config.toml
model = "sound classifier"
dataset = "single notes of musical instruments (NSynth)"
train_examples = 184686
gain_aug_db = 6
time_shift_ms = 50
n_mels = 40
hop_length = 160
input = "log_mel"
spec_augment = true
win_length = 400
targets = ["source", "pitch class", "velocity"]
num_classes = [3, 12, 5]
arch = "tdnn"
norm = "batchnorm"
activation = "relu"
depths = [8]
kernel_size = 3
stem = "single"
widths = [320]
loss = "cross_entropy"
init = "torch_default"
optimizer = "muon"
muon_scale = "original"
lr = 0.022
momentum = 0.9
nesterov = true
orthogonalizer = "newton_schulz_5"
adamw_lr_other_params = 0.0026
grad_clip = 1.0
steps = 2800
batch_size = 64
epochs = 1.0
lr_schedule = "step"
warmup_steps = 280
weight_decay = 0.0
adamw_weight_decay_other_params = 0.01
Rows from block 4 of a small sound classifier, named by matrix and row number. Each number is 128 + 24 x the weight over its row's rms, rounded and kept within 0 to 255. All counts start at 0.
After each channel's rows are labels from the 100 clips, of 14976, where the channel reaches its highest value: "top examples" is what is common among them. Only what is clearly more common there than usual is listed. The data: single notes of musical instruments (NSynth).
# conv: width-3 conv, dilation 3 (model.blocks.4.conv.weight, 320x320x3, each kernel summed), inputs 0-106

conv.262 [114 108 149  96  89 157 125 129 131 150 139  81 153 156 148 114  89  95 158 133 159 156 160 142 125 116  84 147 142 126 193 111 135 130 160 131 127 160  67 122 153 110 153 105 139 126 126 132 114 108 153  81 126  66 145 184  85 103 117 118 163 137 114 107  93 139 158 156 148 112 145 164 136 117 119 121 173 146 105 149 130 157 153 115 139 151 112 165 124  91  92 113 118 173 125 131 100 128  85 144 113 114 151 131  96 145  88]
top examples: pitch class A#; pitch class F; organ

conv.247 [124 131 120 156 132 122 129 179 125  99 115 135 159  98 143 147 155 127 114 119 147 127 133  77 116 114  67 176  70 118 144 139 136 134 149 151 105 155  97 121 111  92 118 115 148 124 135 130 118  96  83 137 138 106 173  67 156 111 109  78  80 138 164 132 118 109 118 145 145 124 119  95 110  73 131 161 109 122 162 146  94 158 112 118 120 118 122 115 146 139 153 154  94 135 157 126 132 116 154 116 157  92 130 138 134 132 107]
top examples: source: electronic; organ; pitch class F#

conv.117 [127  96 125 115 120  86 125 147 162  85 141 125 136 113 122 126 153 137 131 146 155 137 132  89 151 115 136 125 100  91 112  97 158 111 150 122 151 105 138 113 168 107 109  98 120 168 118 121 125 124 134 141 183 166 149 146 115 139 145 141 132 107 138 158 127 105 104 133 139 160 126 128 147  85 130  99 128 153 146 144  92 117 141 115 137 129 113 139  70 113 121 213 187 105 109  86 130 135 150 135 128 148 136 102 115 142 125]
top examples: pitch class D#; octave 4; note: D#4; octave 7

conv.176 [147 134 108 158 138 121 139 125 104 127 127 123 147 118 123 121 141 112 157 138 113 116 174 124 147 121 114 104 116 143 163 131 122 114 137 129 129 106  86 102  83 121 120 100 120 120  91 126 149 163 114 131  93 100 105  65 142 154  96  93  96 161 140 139 127  66 102 120 182 153 123  87 122 161 153 169  83 117 141 133  96 127 124 162 107 104 140 169 133  80 154 113 118 166 164 142 142  93 130 111 109 151 141 127 145 103 174]
top examples: pitch class G#; octave 6; note: G#6

conv.51 [154  99 122 139 120 141  91 157 155 101 142 160 120 118  91 168 112 172 134 125 104 147 122 137 138 100 109 110 150 125 146 144 146  91 169 141  87 130  95 150 106 125 124 151 145 156 148  76 169 145 145 147 126  88 148 139 112 144  52 107 122 116 161 165  89 155 119 141 162 134 129 148 154 175 146 127 161 122 105  81 122 119  77 121 135  99 108 168 127 142 178 120 116 138 205 171 132 155 108 116 103 125 139 105 133  93  98]
top examples: pitch class G#; pitch class E; note: G#6

conv.220 [123 120 151 163 111 122  97 161 155  98 127 130 169 135 111 156 107 125 150 105 101 126 142 132 102 139 146 147 146 132  84 143 149 171 132  73 138 130 112 161 147 116 160 109 139 107 130  71 104 170 141 105 139 120 126 174 130 113  59 133 120 154 129  92 132 125 145 131 121 160 112 148  81 137 140 143 118 119 109 124 125  97 138 161 149 164  90 155 123 127 155 129 132 104 144 127 101  97 131 139 100 159 138  96 122 189  64]
top examples: pitch class G#; octave 7; note: G#7; note: G#6

conv.316 [167 104 174 147 117 150 133 144  99  93  97 101 149 116 121 129 147 186 126 106 168  92 158 140 154 128 114 132 117  87 133 125 100 142 138 121 141 124 145  89 154 163 133 135 150 120 172 120 138 137 104 123 102 140  95 100 106 108 122 122 115 117 108 121 118 153 109 121 155 114 129 148  98 170 113  42 152 127 140 155 124 116 137 121 101 135 108  88  97 126 109  95 155 116 128 164 158 118 168 124 117  83 129 155 120 103 128]
top examples: pitch class B; pitch class C; octave 4; note: B4

conv.80 [103 101 108 115 106 116 125 118 117 130 119 124 132 158 117 142 111 105  82 124 113 132 120  87 127 133 151 120  95 119 105 181 143 132 160 104 120 125 167  91 156 103 141 139 168 114  90 168 138 137 129 126 177 144 173 143 108 158 133 166 113 135 104  88 108 120 126 154 137 116 119 125 110  95 137 160 134 122 109 129 135 124 104 126 125 143 114  79 158 116 160 143  95 151 143 152  94 119  65 164 135 139 122 101  89 148  68]
top examples: pitch class B; octave 5; note: B5

conv.150 [144 102 144 181 164  97  93 118 110  77 140 136 111 103 121 114  90 170  97 123 126 137 117 139 103  66 121 134  94 116 137 143 116 139 119 124 115 128 102 127 113 142 123 125 140 111 149 164 152 154 125 138 100 126 116 125 116 107 148 138 101 103 100 142 141  91 116  97  81 118 138 134 146 121 123  75 171 120 117 126 109 128  73 122 123  88 118 136 109 152 119  99 128  93 155 128 166 170 115 125  90 169 154 102 142 144 116]
top examples: pitch class D#; octave 6; pitch class D

conv.37 [128 111 147 147 159 123 133 135 111 118 102 174 132 124 148 150  85  93 110 106 112 144 125 148 145 143  69  75 135 130 126 120 127 136 136 120 105 130 137 125 130 165 116 140  86 136  99 158 106 117 159 122  68 113 138 136 137 132  89 132 130 151  97  97 134  93 120 136  99  99 134 116 189  88  98 101 112  81 171 118 151  43 120 114  95 111 141 120 145 161 166 140  93 159 123 113 127 115 158 143 118 129  76 125 120 133 150]
top examples: pitch class D#; synthetic; instrument family: guitar

conv.72 [141 179 141 146 141 113  93 144 153 133  89 141  79 109 139 109 127 108 134  89 168 130 150 142 116 117 105 156 146  90 102 124  86 110 189 130 138 176 136 158 145 151 171 164 181 145 147 149 120 132 140 171 154 111  96 138 131 130 139  74 118 112 125 134  91 148 115 169 101  93 132 128 176 159 141 167 135 135 104 144  99 157 144  81 125 111  91 111  98 139 122 147 142 143 105 123 122 123 133 159 122  80 107 156 139 156 117]
top examples: pitch class A#; octave 6; pitch class B; octave 5

conv.6 [106  95 149 161  47 133  99 131 121  88 148 118 124 141 127 126 106 118 178 105  96 148 149 120  91 131  80  89 129 172 162 161 115 141 123 143 129 171 113 129 166 159  87 107 117 100 142 175 123 158 106 133 168 117 138 115 126 142 111 157 132 118 142 141 138 137  91 101 127 154 122 158  81  93 128 138 128 114  74 132 159 111 136 131  98  94 120 140 121 110 112 122 125 130 161 146 108 153 138 149 136 118  80  92 130 144 120]
top examples: pitch class G#; pitch class G; note: G#6

conv.142 [166 135 109 118 123 130 152 160 153 168 132 158 129 133 131 135  87 108 148 141 157  87 104  85 132 100 154 138 137 129 140  90 139  76 107 130 100 128 127 133 119 148 169 140 142 111 119 130 104 156 149 159 112 147 155  90 126 138 112 112 144  76 168 146 135 124 121 109 113  94 136 122 119 187 102 136 130 137 117 109 158 104 118 131 110  96 124 163 134 131 146 137 118 114 100 118 147 155 140 124 135 105 120 140 140 141 116]
top examples: source: electronic; pitch class E; organ; note: E5

conv.105 [101 139 140 147 151  86 157 136 155 125 138 138 164 177 122 117 124 137 120 145 128 109 130 151 131 125 123 159 148  94 139 140 135 150 127 116 117 136 142 112 150 136  86 150 127 128 171 104 137 155 121 141 105 128 118 130 143 153 110  96 152 128 129 143 137  95 135 134 139 133 138 129 105 117 145 142 101 133 136 164 157 100 151 147  92 149 136 128 162  80 187 125 148 158 128 158 111 107 152 135 105 157 134 102 152 143 136]
top examples: pitch class G#; octave 7; pitch class: C; note: G#6

conv.86 [166 123 154 118 116 110 131 146 126 143 141 105 118 105 178 128 163 113 137 104 132 117 123 131 144 126 141 135 146 109 166 112 117 101 105 103 107 129 154  93 135 117 142 130 158 127 137 102 135 135  88 154 167  84 147 118 120 122 131 132 128 118 126 126 141 114 143 134 131 138 148 129 120 148 132 108 137 119 117 131 149 119  99  98 143 104 122 158 114 108 136  90 148 107 172 171 164 104 192 113 104 111 162 112 151 128 111]
top examples: pitch class B; octave 6; pitch class G; octave 7

conv.255 [ 88 119  98 123 101 159 162 153 161 146  92 133  88 151 120 147 155 157 134 107 130 114 151 115 197 108 127 164 134 136 145 126 110 146 135 118 110 126 155 114 106 126 137 120 139 155 149 125 122 105 119 134 143 114 116 101 124 141 122 134 102  81 126 131 104 119 107 133 135 113 171 129  90 145  99 147 109 131 116  84 126 106  92 121 158 182 134 116 104 146  95 120  97 158 126  92 132 124 134 154 146 148 131 121 175 144 103]
top examples: pitch class B; instrument family: bass; octave 6; pitch class A#

conv.152 [135 160 193 149 136 122 105 155 133 142  92  92 108 125 120 128 159  94 118 116 117  94 131 145 130  91 134 114  98 119 144 118 130 119 159 134 135  90 142 107  93  82 130 151 141 136  95 134  84 113 139 144 118  86 161 145 100 128 134 140 142 164  94 151 112  87 137 181 158 139 132  99 143 117  78 158 162 121 134 162 123  91 133  84  83  92 108 159 113 121 145 117 158 158 118  97 118 107 102 103 119 107 123 168 107 156 141]
top examples: source: electronic; pitch class F; organ; note: F5

conv.319 [136 115 142 138 122 102 163 136 113 103 119 124 146 149 142 107 157 126 150 140  96 167 132 139 117 129 112 163 155 174 119 125 111 131  98 111 104 126 108 172 112 168 157 175 165 127 116 116 139 141 100 170 144 133 158 133 154 127  77 125 122 150 107 134 126 117 125 145 123 145 125 156 134 139 153 171 152 128 113 116 143 174 175  93 156 138 124 152 127 158 122 159 135 146 173 133 142 166 124 145 163 133  89  91 126 168 152]
top examples: pitch class G#; octave 7; note: G#7; note: G#6

conv.91 [135 146 132 142 170 111 127 122 107 169 137 158 150 119 117 108  93 121 153 113 163 115 135 181 135 144 129 169 148 154 146  98 141 106 125 139 145  94 181 126 111 177  87 140 164 129 153 153 106 179 113 126 156 114 132 127 168  77 116 120 154  66  95 123 153 143 123 126 121 127 124 149 104 108 118 126 114  85 150 113 121 116 150 118 132 133 144 100 108 102  79 128 140 131 173 131 102  89 117 132 100 142 132 153 105 115 155]
top examples: source: electronic; organ; pitch class F#

conv.145 [129 143 108 144  84  94 120 156 144 136 105 116 131 149  75 113 122 148 139 120 134 161 146 111 122 131 165 146 138 109 153 124 116 180 129 105 112 106 104 101 169 130 129 123  79 144 173 102 148 138  70 108 132 167 113 129 157 125 124 108 137 129 122 101 129 131 117 133 142 154 143 115 152 144 154 132 136 109  95 163  95 109 119  92 115 175  94 174 148 167 144 145 185 132 125 142 113 159 152 137 103 143 168 124 146  64 124]
top examples: pitch class D#; octave 4; note: D#4; instrument family: organ

conv.62 [ 99 137 129 142 161 129 118 162 126 126 123  97 105 122 110 106 142 124 128 129 147 122 181 147 124 126 112 130 131 178 140 145 121 136 133 133 116 123 153 160 143 131 153 147  95 121  98 145 118 149  93 133 157 124 123 142 140 102 158 150 142 121 135 123 155 107 113 139 102 117 101  96 140 184 136 148 189 107 139 138 151 162 123  99 138 134  94 144 139 164 113 119 117 121 150 144 117 124 107 161  91 142 121 128 154 103 126]
top examples: pitch class B; pitch class A#

conv.15 [108 117  93 132 163 102 162 136 124 156 172 151 139 126 125 119 167 124 144 126 137  94 134 133 125  80 142 127 132 119 134 137 148 144 118 108 103  75 106 111 169  89 164 122 131 156 116 166 119 125 157 151  77  91 130 140 138 151  87 136 145  66 125 116 152 118 103 133 114 139 154  96 118  91  74 110 122 117 151 134 143 118 131 159 155 135 122 128  99 144 126 135 183 137 150  31 180 128 130 103 137 131 146 125 144 104 120]
top examples: pitch class D#; bass; note: D#4

conv.303 [169 112 148 152 100 122 184 122 103 153  94 142 129 136 127 150 144 123 154 104 141 146 114 109 170  92 105 144  93 113 130 117 158 131 119 139 142  82 123 132 147 128 122 113 145 100 140 115 119  76  95 151 108 107 154 162 156 121 106 106 143 130 108  87 103  83 109 131 107 150 124  58 108 118 159 133 123 160 121 149 144 118 160 132 120 101  83 152 157 143 148 121 134 164 123  93 152 146 117 148 124 115 138 145 131 155 187]
top examples: source: electronic; organ; pitch class A; note: A5

conv.63 [183 118 111 141 133 179 103 148 191 133 138 113 145 176  70 168 177 104 122 160 101 145 100 129 116 148 119 137 171 164 110 135 119 123 110  86 144 157 116 163 164 145 121  85 140 146 129 159 162 154  92 146 125 111  95 127 141 103 164 128 113 147 114 117 139 150 103 157 112 135 158 139 125 109 127 162 131 156 141 131 158 130 138 131  84 138  90 127 140  99 155 127 137 122 129 145 120 160 150 143 131 118 114  93 157 150 113]
top examples: pitch class G#; octave 6; note: G#6; note: G#7

conv.120 [ 83 132 125 172 120 149 148  75 125  75 159 113  89 113 128 141 114 148 128  68 147 134  90 149 145 154 114 123 134 111 122 166 164 121 167 137 104  82 132 156 121 110 111  72 141 125 102  74 114 130 115 107 149 113 116  99 112 113 149 133  81 137 113 145  90 124 150 144 162 118 129 106 130  91 152  98  81 162 142 132 154 153 158 102 116 148 118 129 117 158 117 119  91 140 130 136 159  97 130 100  87 110 114 119 132 134 199]
top examples: pitch class A#; octave 7