From a checkpoint of a small sound classifier: log mel input, batches of 64.
Rows from block 3 of a small sound classifier, named by matrix and row number. Each number is 128 + 32 x the weight over its row's rms, rounded and kept within 0 to 255. All counts start at 0. Numbers have three digits each. After the name is the row's rms in percent of the matrix's.
After each channel's rows are labels from the 100 clips, of 14976, where the channel reaches its highest value: "responds to" is what is common among them. Only what is clearly more common there than usual is listed. The data: single notes of musical instruments (NSynth). In brackets: how many of the 100.
# conv: pointwise conv (model.blocks.3.conv.weight, 320x320x1), inputs 0-159

conv.82 090:100117152104151139132100063176171150114100049092123196120104218108121070143113143092121103107098129202192170157179137111111192144105208137149119168054089105112182153137136144095071117096169151096173114178054147150163090137174118143127107130096130118120193085122165168072132139109138108158117139102164151070088139103104113119132136140151135133100135097110141149126105119081120125130091120212093152097142112102098104183123148099129180139132106143134171132086122146134157189179145074
responds to: bass (94); synthetic (94); octave 1 (31)

conv.162 103:101107143129125110137152090157077103119133115110143088114158127168157115142108128122143160134137149165197108106092089162113143146120103070091128080174107102152121127065095129111102126096149098170131093198176173148079140102182102143074118105114145150166117147099141177161076164118138124135090134091110127139159144124115217169153131086087140136188150123143199171093147149167140102183147117096173133177126094159161140151131120154091108131172122069135126100170129116134211169118145130
responds to: pitch class A# (89); octave 6 (46); note: A#6 (43); octave 7 (34)

conv.70 108:098149166142108137084122135162128091079112124124167134143120176111099113132141167082137146143110075154094184058151107107103075161137099118185114132112169129131158109136121140175170113139039114116159123158135132178151142112179104176110137100152163147122119112119091148184074104148113098114138131073180169109126125139121127148111149157113115113061096110090094101154189114128171123115138123098155107125187133116145140129137131141177082114148196175140134055043101145142147070160122125
responds to: octave 6 (45); pitch class G# (43); pitch class D# (26)

conv.28 095:190165065111127159140120158162130109142148146136115137104161105057191108097177111148077094166154108111122170113167189120070148140156093147103108097133134129131063094099078129119160181072096119102136111137146140162117117050127159132159122159114163116128110118113151097106124158086137137096146144131129098137099110161155188162163110120200100108109162142035078099083142126089073098123122124173128133129124117134136107125146122202117143162159110111109145152142150085121101183136125092
responds to: octave 6 (28)

conv.160 089:109150146192105132138125077165128181122132122141129036099135140135106140151135131109138131163104093140118053159105132142134125069156154170104091054115107141141116088125186111126189064132092146136122149112138083140139115162132177154096086140173102116150085108106118130128129081078184150127076150080094170097118172156137183137105108125111101178149150188104160075126189025119105192108159152111161167158141090168103082142065076203168145086132145138141091122165140130117094159157181105
responds to: bass (53); octave 2 (51); octave 1 (41)

conv.216 113:082093152101121182066155096165119085109121168090121080138056154128093122072184085108161175106078111135127099122130128135110192080082169135106096181086154118140108137131125131117143110181075100106095186132067079101168107151191065165145139115109142174076156110158136101115141134079112148137174133156120091166160147143098139159110136142131186123071185128134095152140130093123112112188139204177180164146139178107119102140161114094138179129138146080131216115149129166164108155168112103
responds to: octave 1 (29); octave 7 (28); pitch class F (27)

conv.20 096:132127124110084140146155123143101138151115191106113120127148117123058161121132128178148086123139079193168168087130155201173130130161136144147113120156115180151081151092156132127128098135126079094133098095083150096152144139112148103140142110143104122112148139174137157151156118125103172123129139137167169119087140133136072144095189088151084146164139116100098157079152131084162109147141175133116123133174112077113154148110132122114065125207111143097123153099101124157132157133115143
responds to: pitch class A# (54); octave 6 (50); note: A#6 (29); pitch class B (27)

conv.107 106:130078092123135162123135165101094151086094175131105127080157142119134154188156182086106154110172061123138080150126062110185151092143129121122086149079089145208131163097156135149152121127127144111142093064159126156154134122101143096091190165093151142125185134079110120115205143125138106131130123120114180118072118119105109104116158143112097123139143157106145126115139098095150119048103145098099107071112172082151069100156099091121132126128126139182157112110094064145160160062122085
responds to: pitch class A# (68); bass (51); octave 5 (41); note: A#5 (41)

conv.237 106:119126142141112166168106147141134131094128103116132105142147125139158126118138066154190140101116137158146092135107183083102177127100109098205079094152094106142093138083068148130114157101071167100095160143164130097089161123152128174095131068193106131121131140166154122127093050153101167135149153177141124143063159096098124133091180123084093088093192129138172145133118152154132160148158162140182103133196114036177160151128148147181126119074120094150111088098162136152170159138179147
responds to: pitch class A# (61); octave 6 (50); pitch class A (33); note: A#6 (33)

conv.137 093:148116170121128167103148114061149106091139134130213139147150069145155117132143110088144140198160084096130150096163124116185136165146181160112117132134115125142124130090090127172182181119119083100186181074124105096099201142099092163123130171158104130161135088115159097154124080094140162137125114157118154075112186139127129080146141164130135181175157147072139103187129140158108117106173098159119128160092167098157183103131104171101132080123122173156138131153137182166112066175167053
responds to: octave 6 (46); pitch class G# (33); pitch class: D# (33); note: G#6 (28)

conv.226 091:116080090155141104109118117160110096128108086132160169134161148099149112115061117110178134136158145115112110124116201120142113174102116064163073146134075131094100117071128098106129116142183123103127144082060161139111127156205171142194105122168094078116133100148142102114126162122143096167131121172125096117129115113117177105222137118133047149143189086172146141161139135082131103111158103041096120138157113098146093187171117213080126121148110072203153148146149166116151067107170125
responds to: pitch class B (90); octave 5 (46); note: B5 (46); octave 6 (33)

conv.51 096:197094143165053078119138078143124071116157162099154106163103153112118173140150119172077109066162035105148079103172171104140106160133082097053134123175137140167136099106155124124098105134124178116165134121116133111076115099120123149093181108182173203090064098157073172130127122112144169114105114137148112104112146118115139140141112169171154169159092097125125067132154148151142179088067201095125153128091136122171143094165160124152161150093144158162120159094085196114133097120146130
responds to: pitch class G (44); octave 7 (40); pitch class B (39); octave 6 (34)

conv.184 103:122130146105121144078095143142138119102098100123109107132167127127108119138127103097122050147102153130126076133103156094141142159169121129150069155163099092128157154049133128127137130103166127165130106119104084101145074187094121164162104107133157165125143156097103066099110122134165142185190119090130094152054134174103122088095186109161173112122137158120149140140111165155160120095141162098083166104129081160149139140185120119116151068132126154160116108109128137145169136163177152
responds to: bass (83); synthetic (82)

conv.5 085:060179184147134142126122090119105137109133136098102188121126094132077145130117176143150180090095155101154089129105147122092116160107124101155136121142140143132137096173143098135131160067177143118098172156143152136113068153086120159133159173078107074125120086132108146091193089223146088111086123108191137079163105102114105149144109106107152086102109112160139124117124092139150103080138194124112099112105123134113146102128079184134126121122153143088090118144209195123136159096179098
responds to: synthetic (71); bass (61); octave 1 (49)

conv.253 092:173165169135128125125134156129085131123101171115132139155107065097083098134173132097107145079062138134091092105117186081131157078157105138150191088180137130171144138149181134113137146143120122124158113149105088134132102102090141129141107124138136073159147133121077142120099068124119151161089137135066120112157134132144092153194141119098151109142136141116083089155197097087176158140129130127159159149125180115085066151094118135105112154159137097153105184125214131169152156120066117
responds to: octave 1 (40); pitch class A (30)

conv.183 100:145146167095113162156099186142126097107115108143136107143137150126158128094156157163169101129149129100123096088131160118139119097172140157126168139140096185097095167095125137118084149086153102139082055171123157114129117121081119079099153136115110152133124160165074096109143185145160203123121159135134111200093184141088171146102172181128126148133102163189118083127078115087127101068165105134113107116076130165121106116171131086083112116079157110116166065100085121078085216105121156
responds to: electronic (83); organ (63); pitch class C (38)

conv.41 091:130143160117158065194164163109209137121107101112085167089123113115171102120162126177102145092166136126138148070146078095151112132140099119101161082137116092097140140103179130124168130101100125150086105131169061134123109148120125119064112136139070110164152110146114106103130110134165186132136098160225139141127141091132167190144114154122122174158184159136115147132179107152098134150119079108061164132185122125172096123115137121151112146181150181115089109103128151091148096159072118
responds to: bass (72); synthetic (70); pitch class E (35)

conv.256 094:113143170078141116187134151093176134105127229113132103137130085102107105165147119107152127157138206103137128125136133112097158060203126099100084097099120147130159117183141137116111081171093079174116102103132159106176139138118178149107098166178119119152111131108166094098152107185146075185132091184162139120189143109140154114162158125093118172100159170145118180123151123198122184155162168041145104125087145089134114146087142119190194132106148150160119182095085058187121129152121070
responds to: octave 1 (54); string (43); octave 2 (34)

conv.260 095:127176146084118118115089126110095129154113091110120156158149155189132099126162187135107171151159118049098115099101190065079102099089138140061130125111143145140117122120059121141093112053143125109135109093086123109161127108081142146100135118132134161138164144053061109114119122158133104116100068149227134139148141088113113102117095098099136080124104121123117113168099140147104155109147121126162123119090143098171123094155153093157156120137128106071097099138141155108110110142128153
responds to: octave 1 (62); bass (45); keyboard (38); octave 0 (30)

conv.139 107:152153125134133147128181107110092230098172181155080126123093113161132104143126179092113169117144109100135162173143121077219082072072185122140182206144121178117115109135126135087111120163076114105140211161146182088178119129168125118196118155084086184093143105146142118083148145166120112139154143215112059116093173128191190134107080146137152085149128139163124104122100142132114079119073135138200164110060168104121114108103119123187121116139087117155104081140132086157114100097158104
responds to: acoustic (88); octave 4 (46); octave 3 (38); reed (37)

conv.195 096:107126087153046137097115139068147130120157152196147098116101168117129161103118187154110111142121158065062126064169164104121163143106120088155137161158127121133125137163136152076156098174113139178105118141144102132171079114135049125125117118126111162085120112151090127038163106168095112113094096117112099087119141143159116083132159132180069063137090124123123114094072095128096114134177118111106194110072100071177109096150159081106115141102104127103071142134200136135131167098159087
responds to: acoustic (67); octave 3 (58); pitch class G (42); note: G3 (33)

conv.34 102:188110118132102104147121123193138080121176085160060213161096106084125153150141126146149083127109113157147151108084094124066152096086088142132093099134161093066179131100098067126114131131107168145181194115071127140147132097164147155082134155180167111138119203111131120104110202137106156123128084160213080123115162104165135099098140176130103089075163121168117097123118080168190070139092153150132132142128131190084115156154101120100145141095133110160116120112097103157118143096179150
responds to: pitch class B (44); octave 6 (32); pitch class F (26)

conv.267 101:115080154137180119135116133123133129164094099093152151085136204150158189163113099097127142067153084116129113126120103133119146113139121096081137101116107154091091116153141122150126084108126207109142106141080118097065091073105153071186127081052119148161118106161099203105160142124129162119188150106116092103108115117159118132132126126107137085132098167142168062126142087081203105163130107100104126177111145156154153088134129112133116151136159143143150124148112096140117146104201124
responds to: pitch class A# (75); octave 6 (34); note: A#6 (29); octave 7 (27)

conv.109 105:164141118062131112225128089120181137133139103063084114220077110171082106114165141117101108125074160150074148167137140146100128161168109033159101112087104151133148113106155112078128134135156103127197122081070162062107127092143126117125091135111145110130115126163144118155101158199080124116134128138152131131093101148150094138121123185108143117108135094108142102111106131101148072119112102101164146168110126100095107112024095121145112132085158083064156107154081087136073086100152146
responds to: acoustic (88); string (38); brass (28)

conv.44 102:067161123100158187113145111119103114148142117121114126120108098127116093051080155165110140177115118098119172158160168129112116117108159110134178157105069099142136145113135136106106112135075105098122105162072085136159124176137119129106173102178186135108137062158148097135150148094124098113114093196132097120149064167167128154115097115086120146121145144152083076164093108135141113174076207088052110099099067135185123121169050139109154138147121155143113176089099160117159170163087166
responds to: pitch class G (70); octave 6 (58); note: G6 (37); octave 7 (34)

conv.224 100:114128147110166094157173108072107144084186160136127113102151131158112064170132107185148113099172120143092152135154139124149172087145124111115174158122167094143176098149083161071107123131100144115145142108143148084162122187140114090165158098123137088119071119158177122146109133097108124068085145096093164163150077115135048168142065225119102126141145132062143100144129120147111159110145134112129095119088148117094102122093106133104139153140100131122132172144110147102115118152121106
responds to: electronic (62); pitch class F# (39); pitch class: C (27)

conv.219 098:126200118143144136195140142115098081129134126125089143159129139125135125164142185108126085089176119201123162071107159098126116094052097143136134155133100141110127107120118171154071105084096092122126123096063110144168126110086134100079105167128164131108137125159123170139104109102155148188076064119105136141118126084168090125070087140125119073120137099074119082121106121091170091067122121101117108130077133123123132100133111137122163170101127111193145181151118153159155130166115097
responds to: pitch class A# (71); octave 3 (57); note: A#3 (47)

conv.198 100:110167129161129146096113132201153155138139109074130102146134145129132158171119131144176107156129116138156082147100112114101101148088150097123152107179114084033135126118144133152180116156153118121164116145173087112160156142135184075144114100127134102149144130129086176076146172094150133139109158118127117135151117129083148079103101169188139104119157193136173045107146094119080101077137142159123090127110167121170142115113070115135132121087050115108069086129083149121128129149091200
responds to: synthetic (65); bass (48); guitar (38)

conv.76 106:077134118089201094169143078132179165127096074120091067087130137132141092127113141088095111146124116164136168133096143115149167122169186152118139121159119180089161141094118147117139121132124112149148136097223051155138120095167080158127107147173133186158103057166089095122095079179146107212144079085111084047112108097102103110098149164125168080135106111164141162081161116166036123151096075132061170120121137104100110115110168120149181113139094155076182095151085210104125106138158098
responds to: bass (87); synthetic (86); octave 3 (38)

conv.265 095:149148116098091149189114151141129194062135061134127141150124109089113129116143104119161176139132144151157068107091135141175130094129122129126085074087109108130127120149123120143131086090138189167133115124117107090129113105093150146122135188062088154161089128138134156091112151156134160186126128133136105098102150156055150059155169123141110116133138102157134132098158134078091182046133117114178128098102202046127147123141199162127112144166179142167102064135095122069132169095168080
responds to: pitch class A# (58); guitar (40); pitch class B (30)

conv.175 106:104142130116140138149194128150108204150143180100153156077073137130104123076077143129162122136084118142130150167133188087081139137149145133119135160169192147085136066176098114140075145118190188093169133122121146131081116135129131091095127152108161063166190144139136136155127127124157137135115085152111109144170139176176080130194145122118175156172099126072142118097171088101129182063120149069133144132075103126130174110125167087137126132154153134077070189122077119140130067174134117
responds to: synthetic (81); bass (80); pitch class G (29)

conv.114 106:125126104106231141181153080169122086132155131166130081150123102161116084079150096112136187096094170069134170122146103170146142047137154158123183137120124107116124128164158143050049097169119095145120152091153201079078092100185114074173127143140142112144152147077078107160124118188104114111132140167092167101100097141088121145145109133079173163118112128145125167115158169120120087101141126132183152114083122161114131097137112125110123091225136144129112107193129122116157125094136107
responds to: electronic (62); octave 3 (39)

conv.60 099:144107082174182123087142149127157150116124126185169092124127172126124119136180210141127146089156098055112112096158102150046082130114058092167159109091118106152130102111113153114076120107110140096151139123113091097126077097126085121080167083088169084082126138100111189091087173146163116129143124183144116134103143121139079121125130104132095096134129143101100139129124175084137165134124122150123148148146096127145219090160153075100182159156118140109096121127075150090111150135143173
responds to: octave 1 (30); pitch class B (25)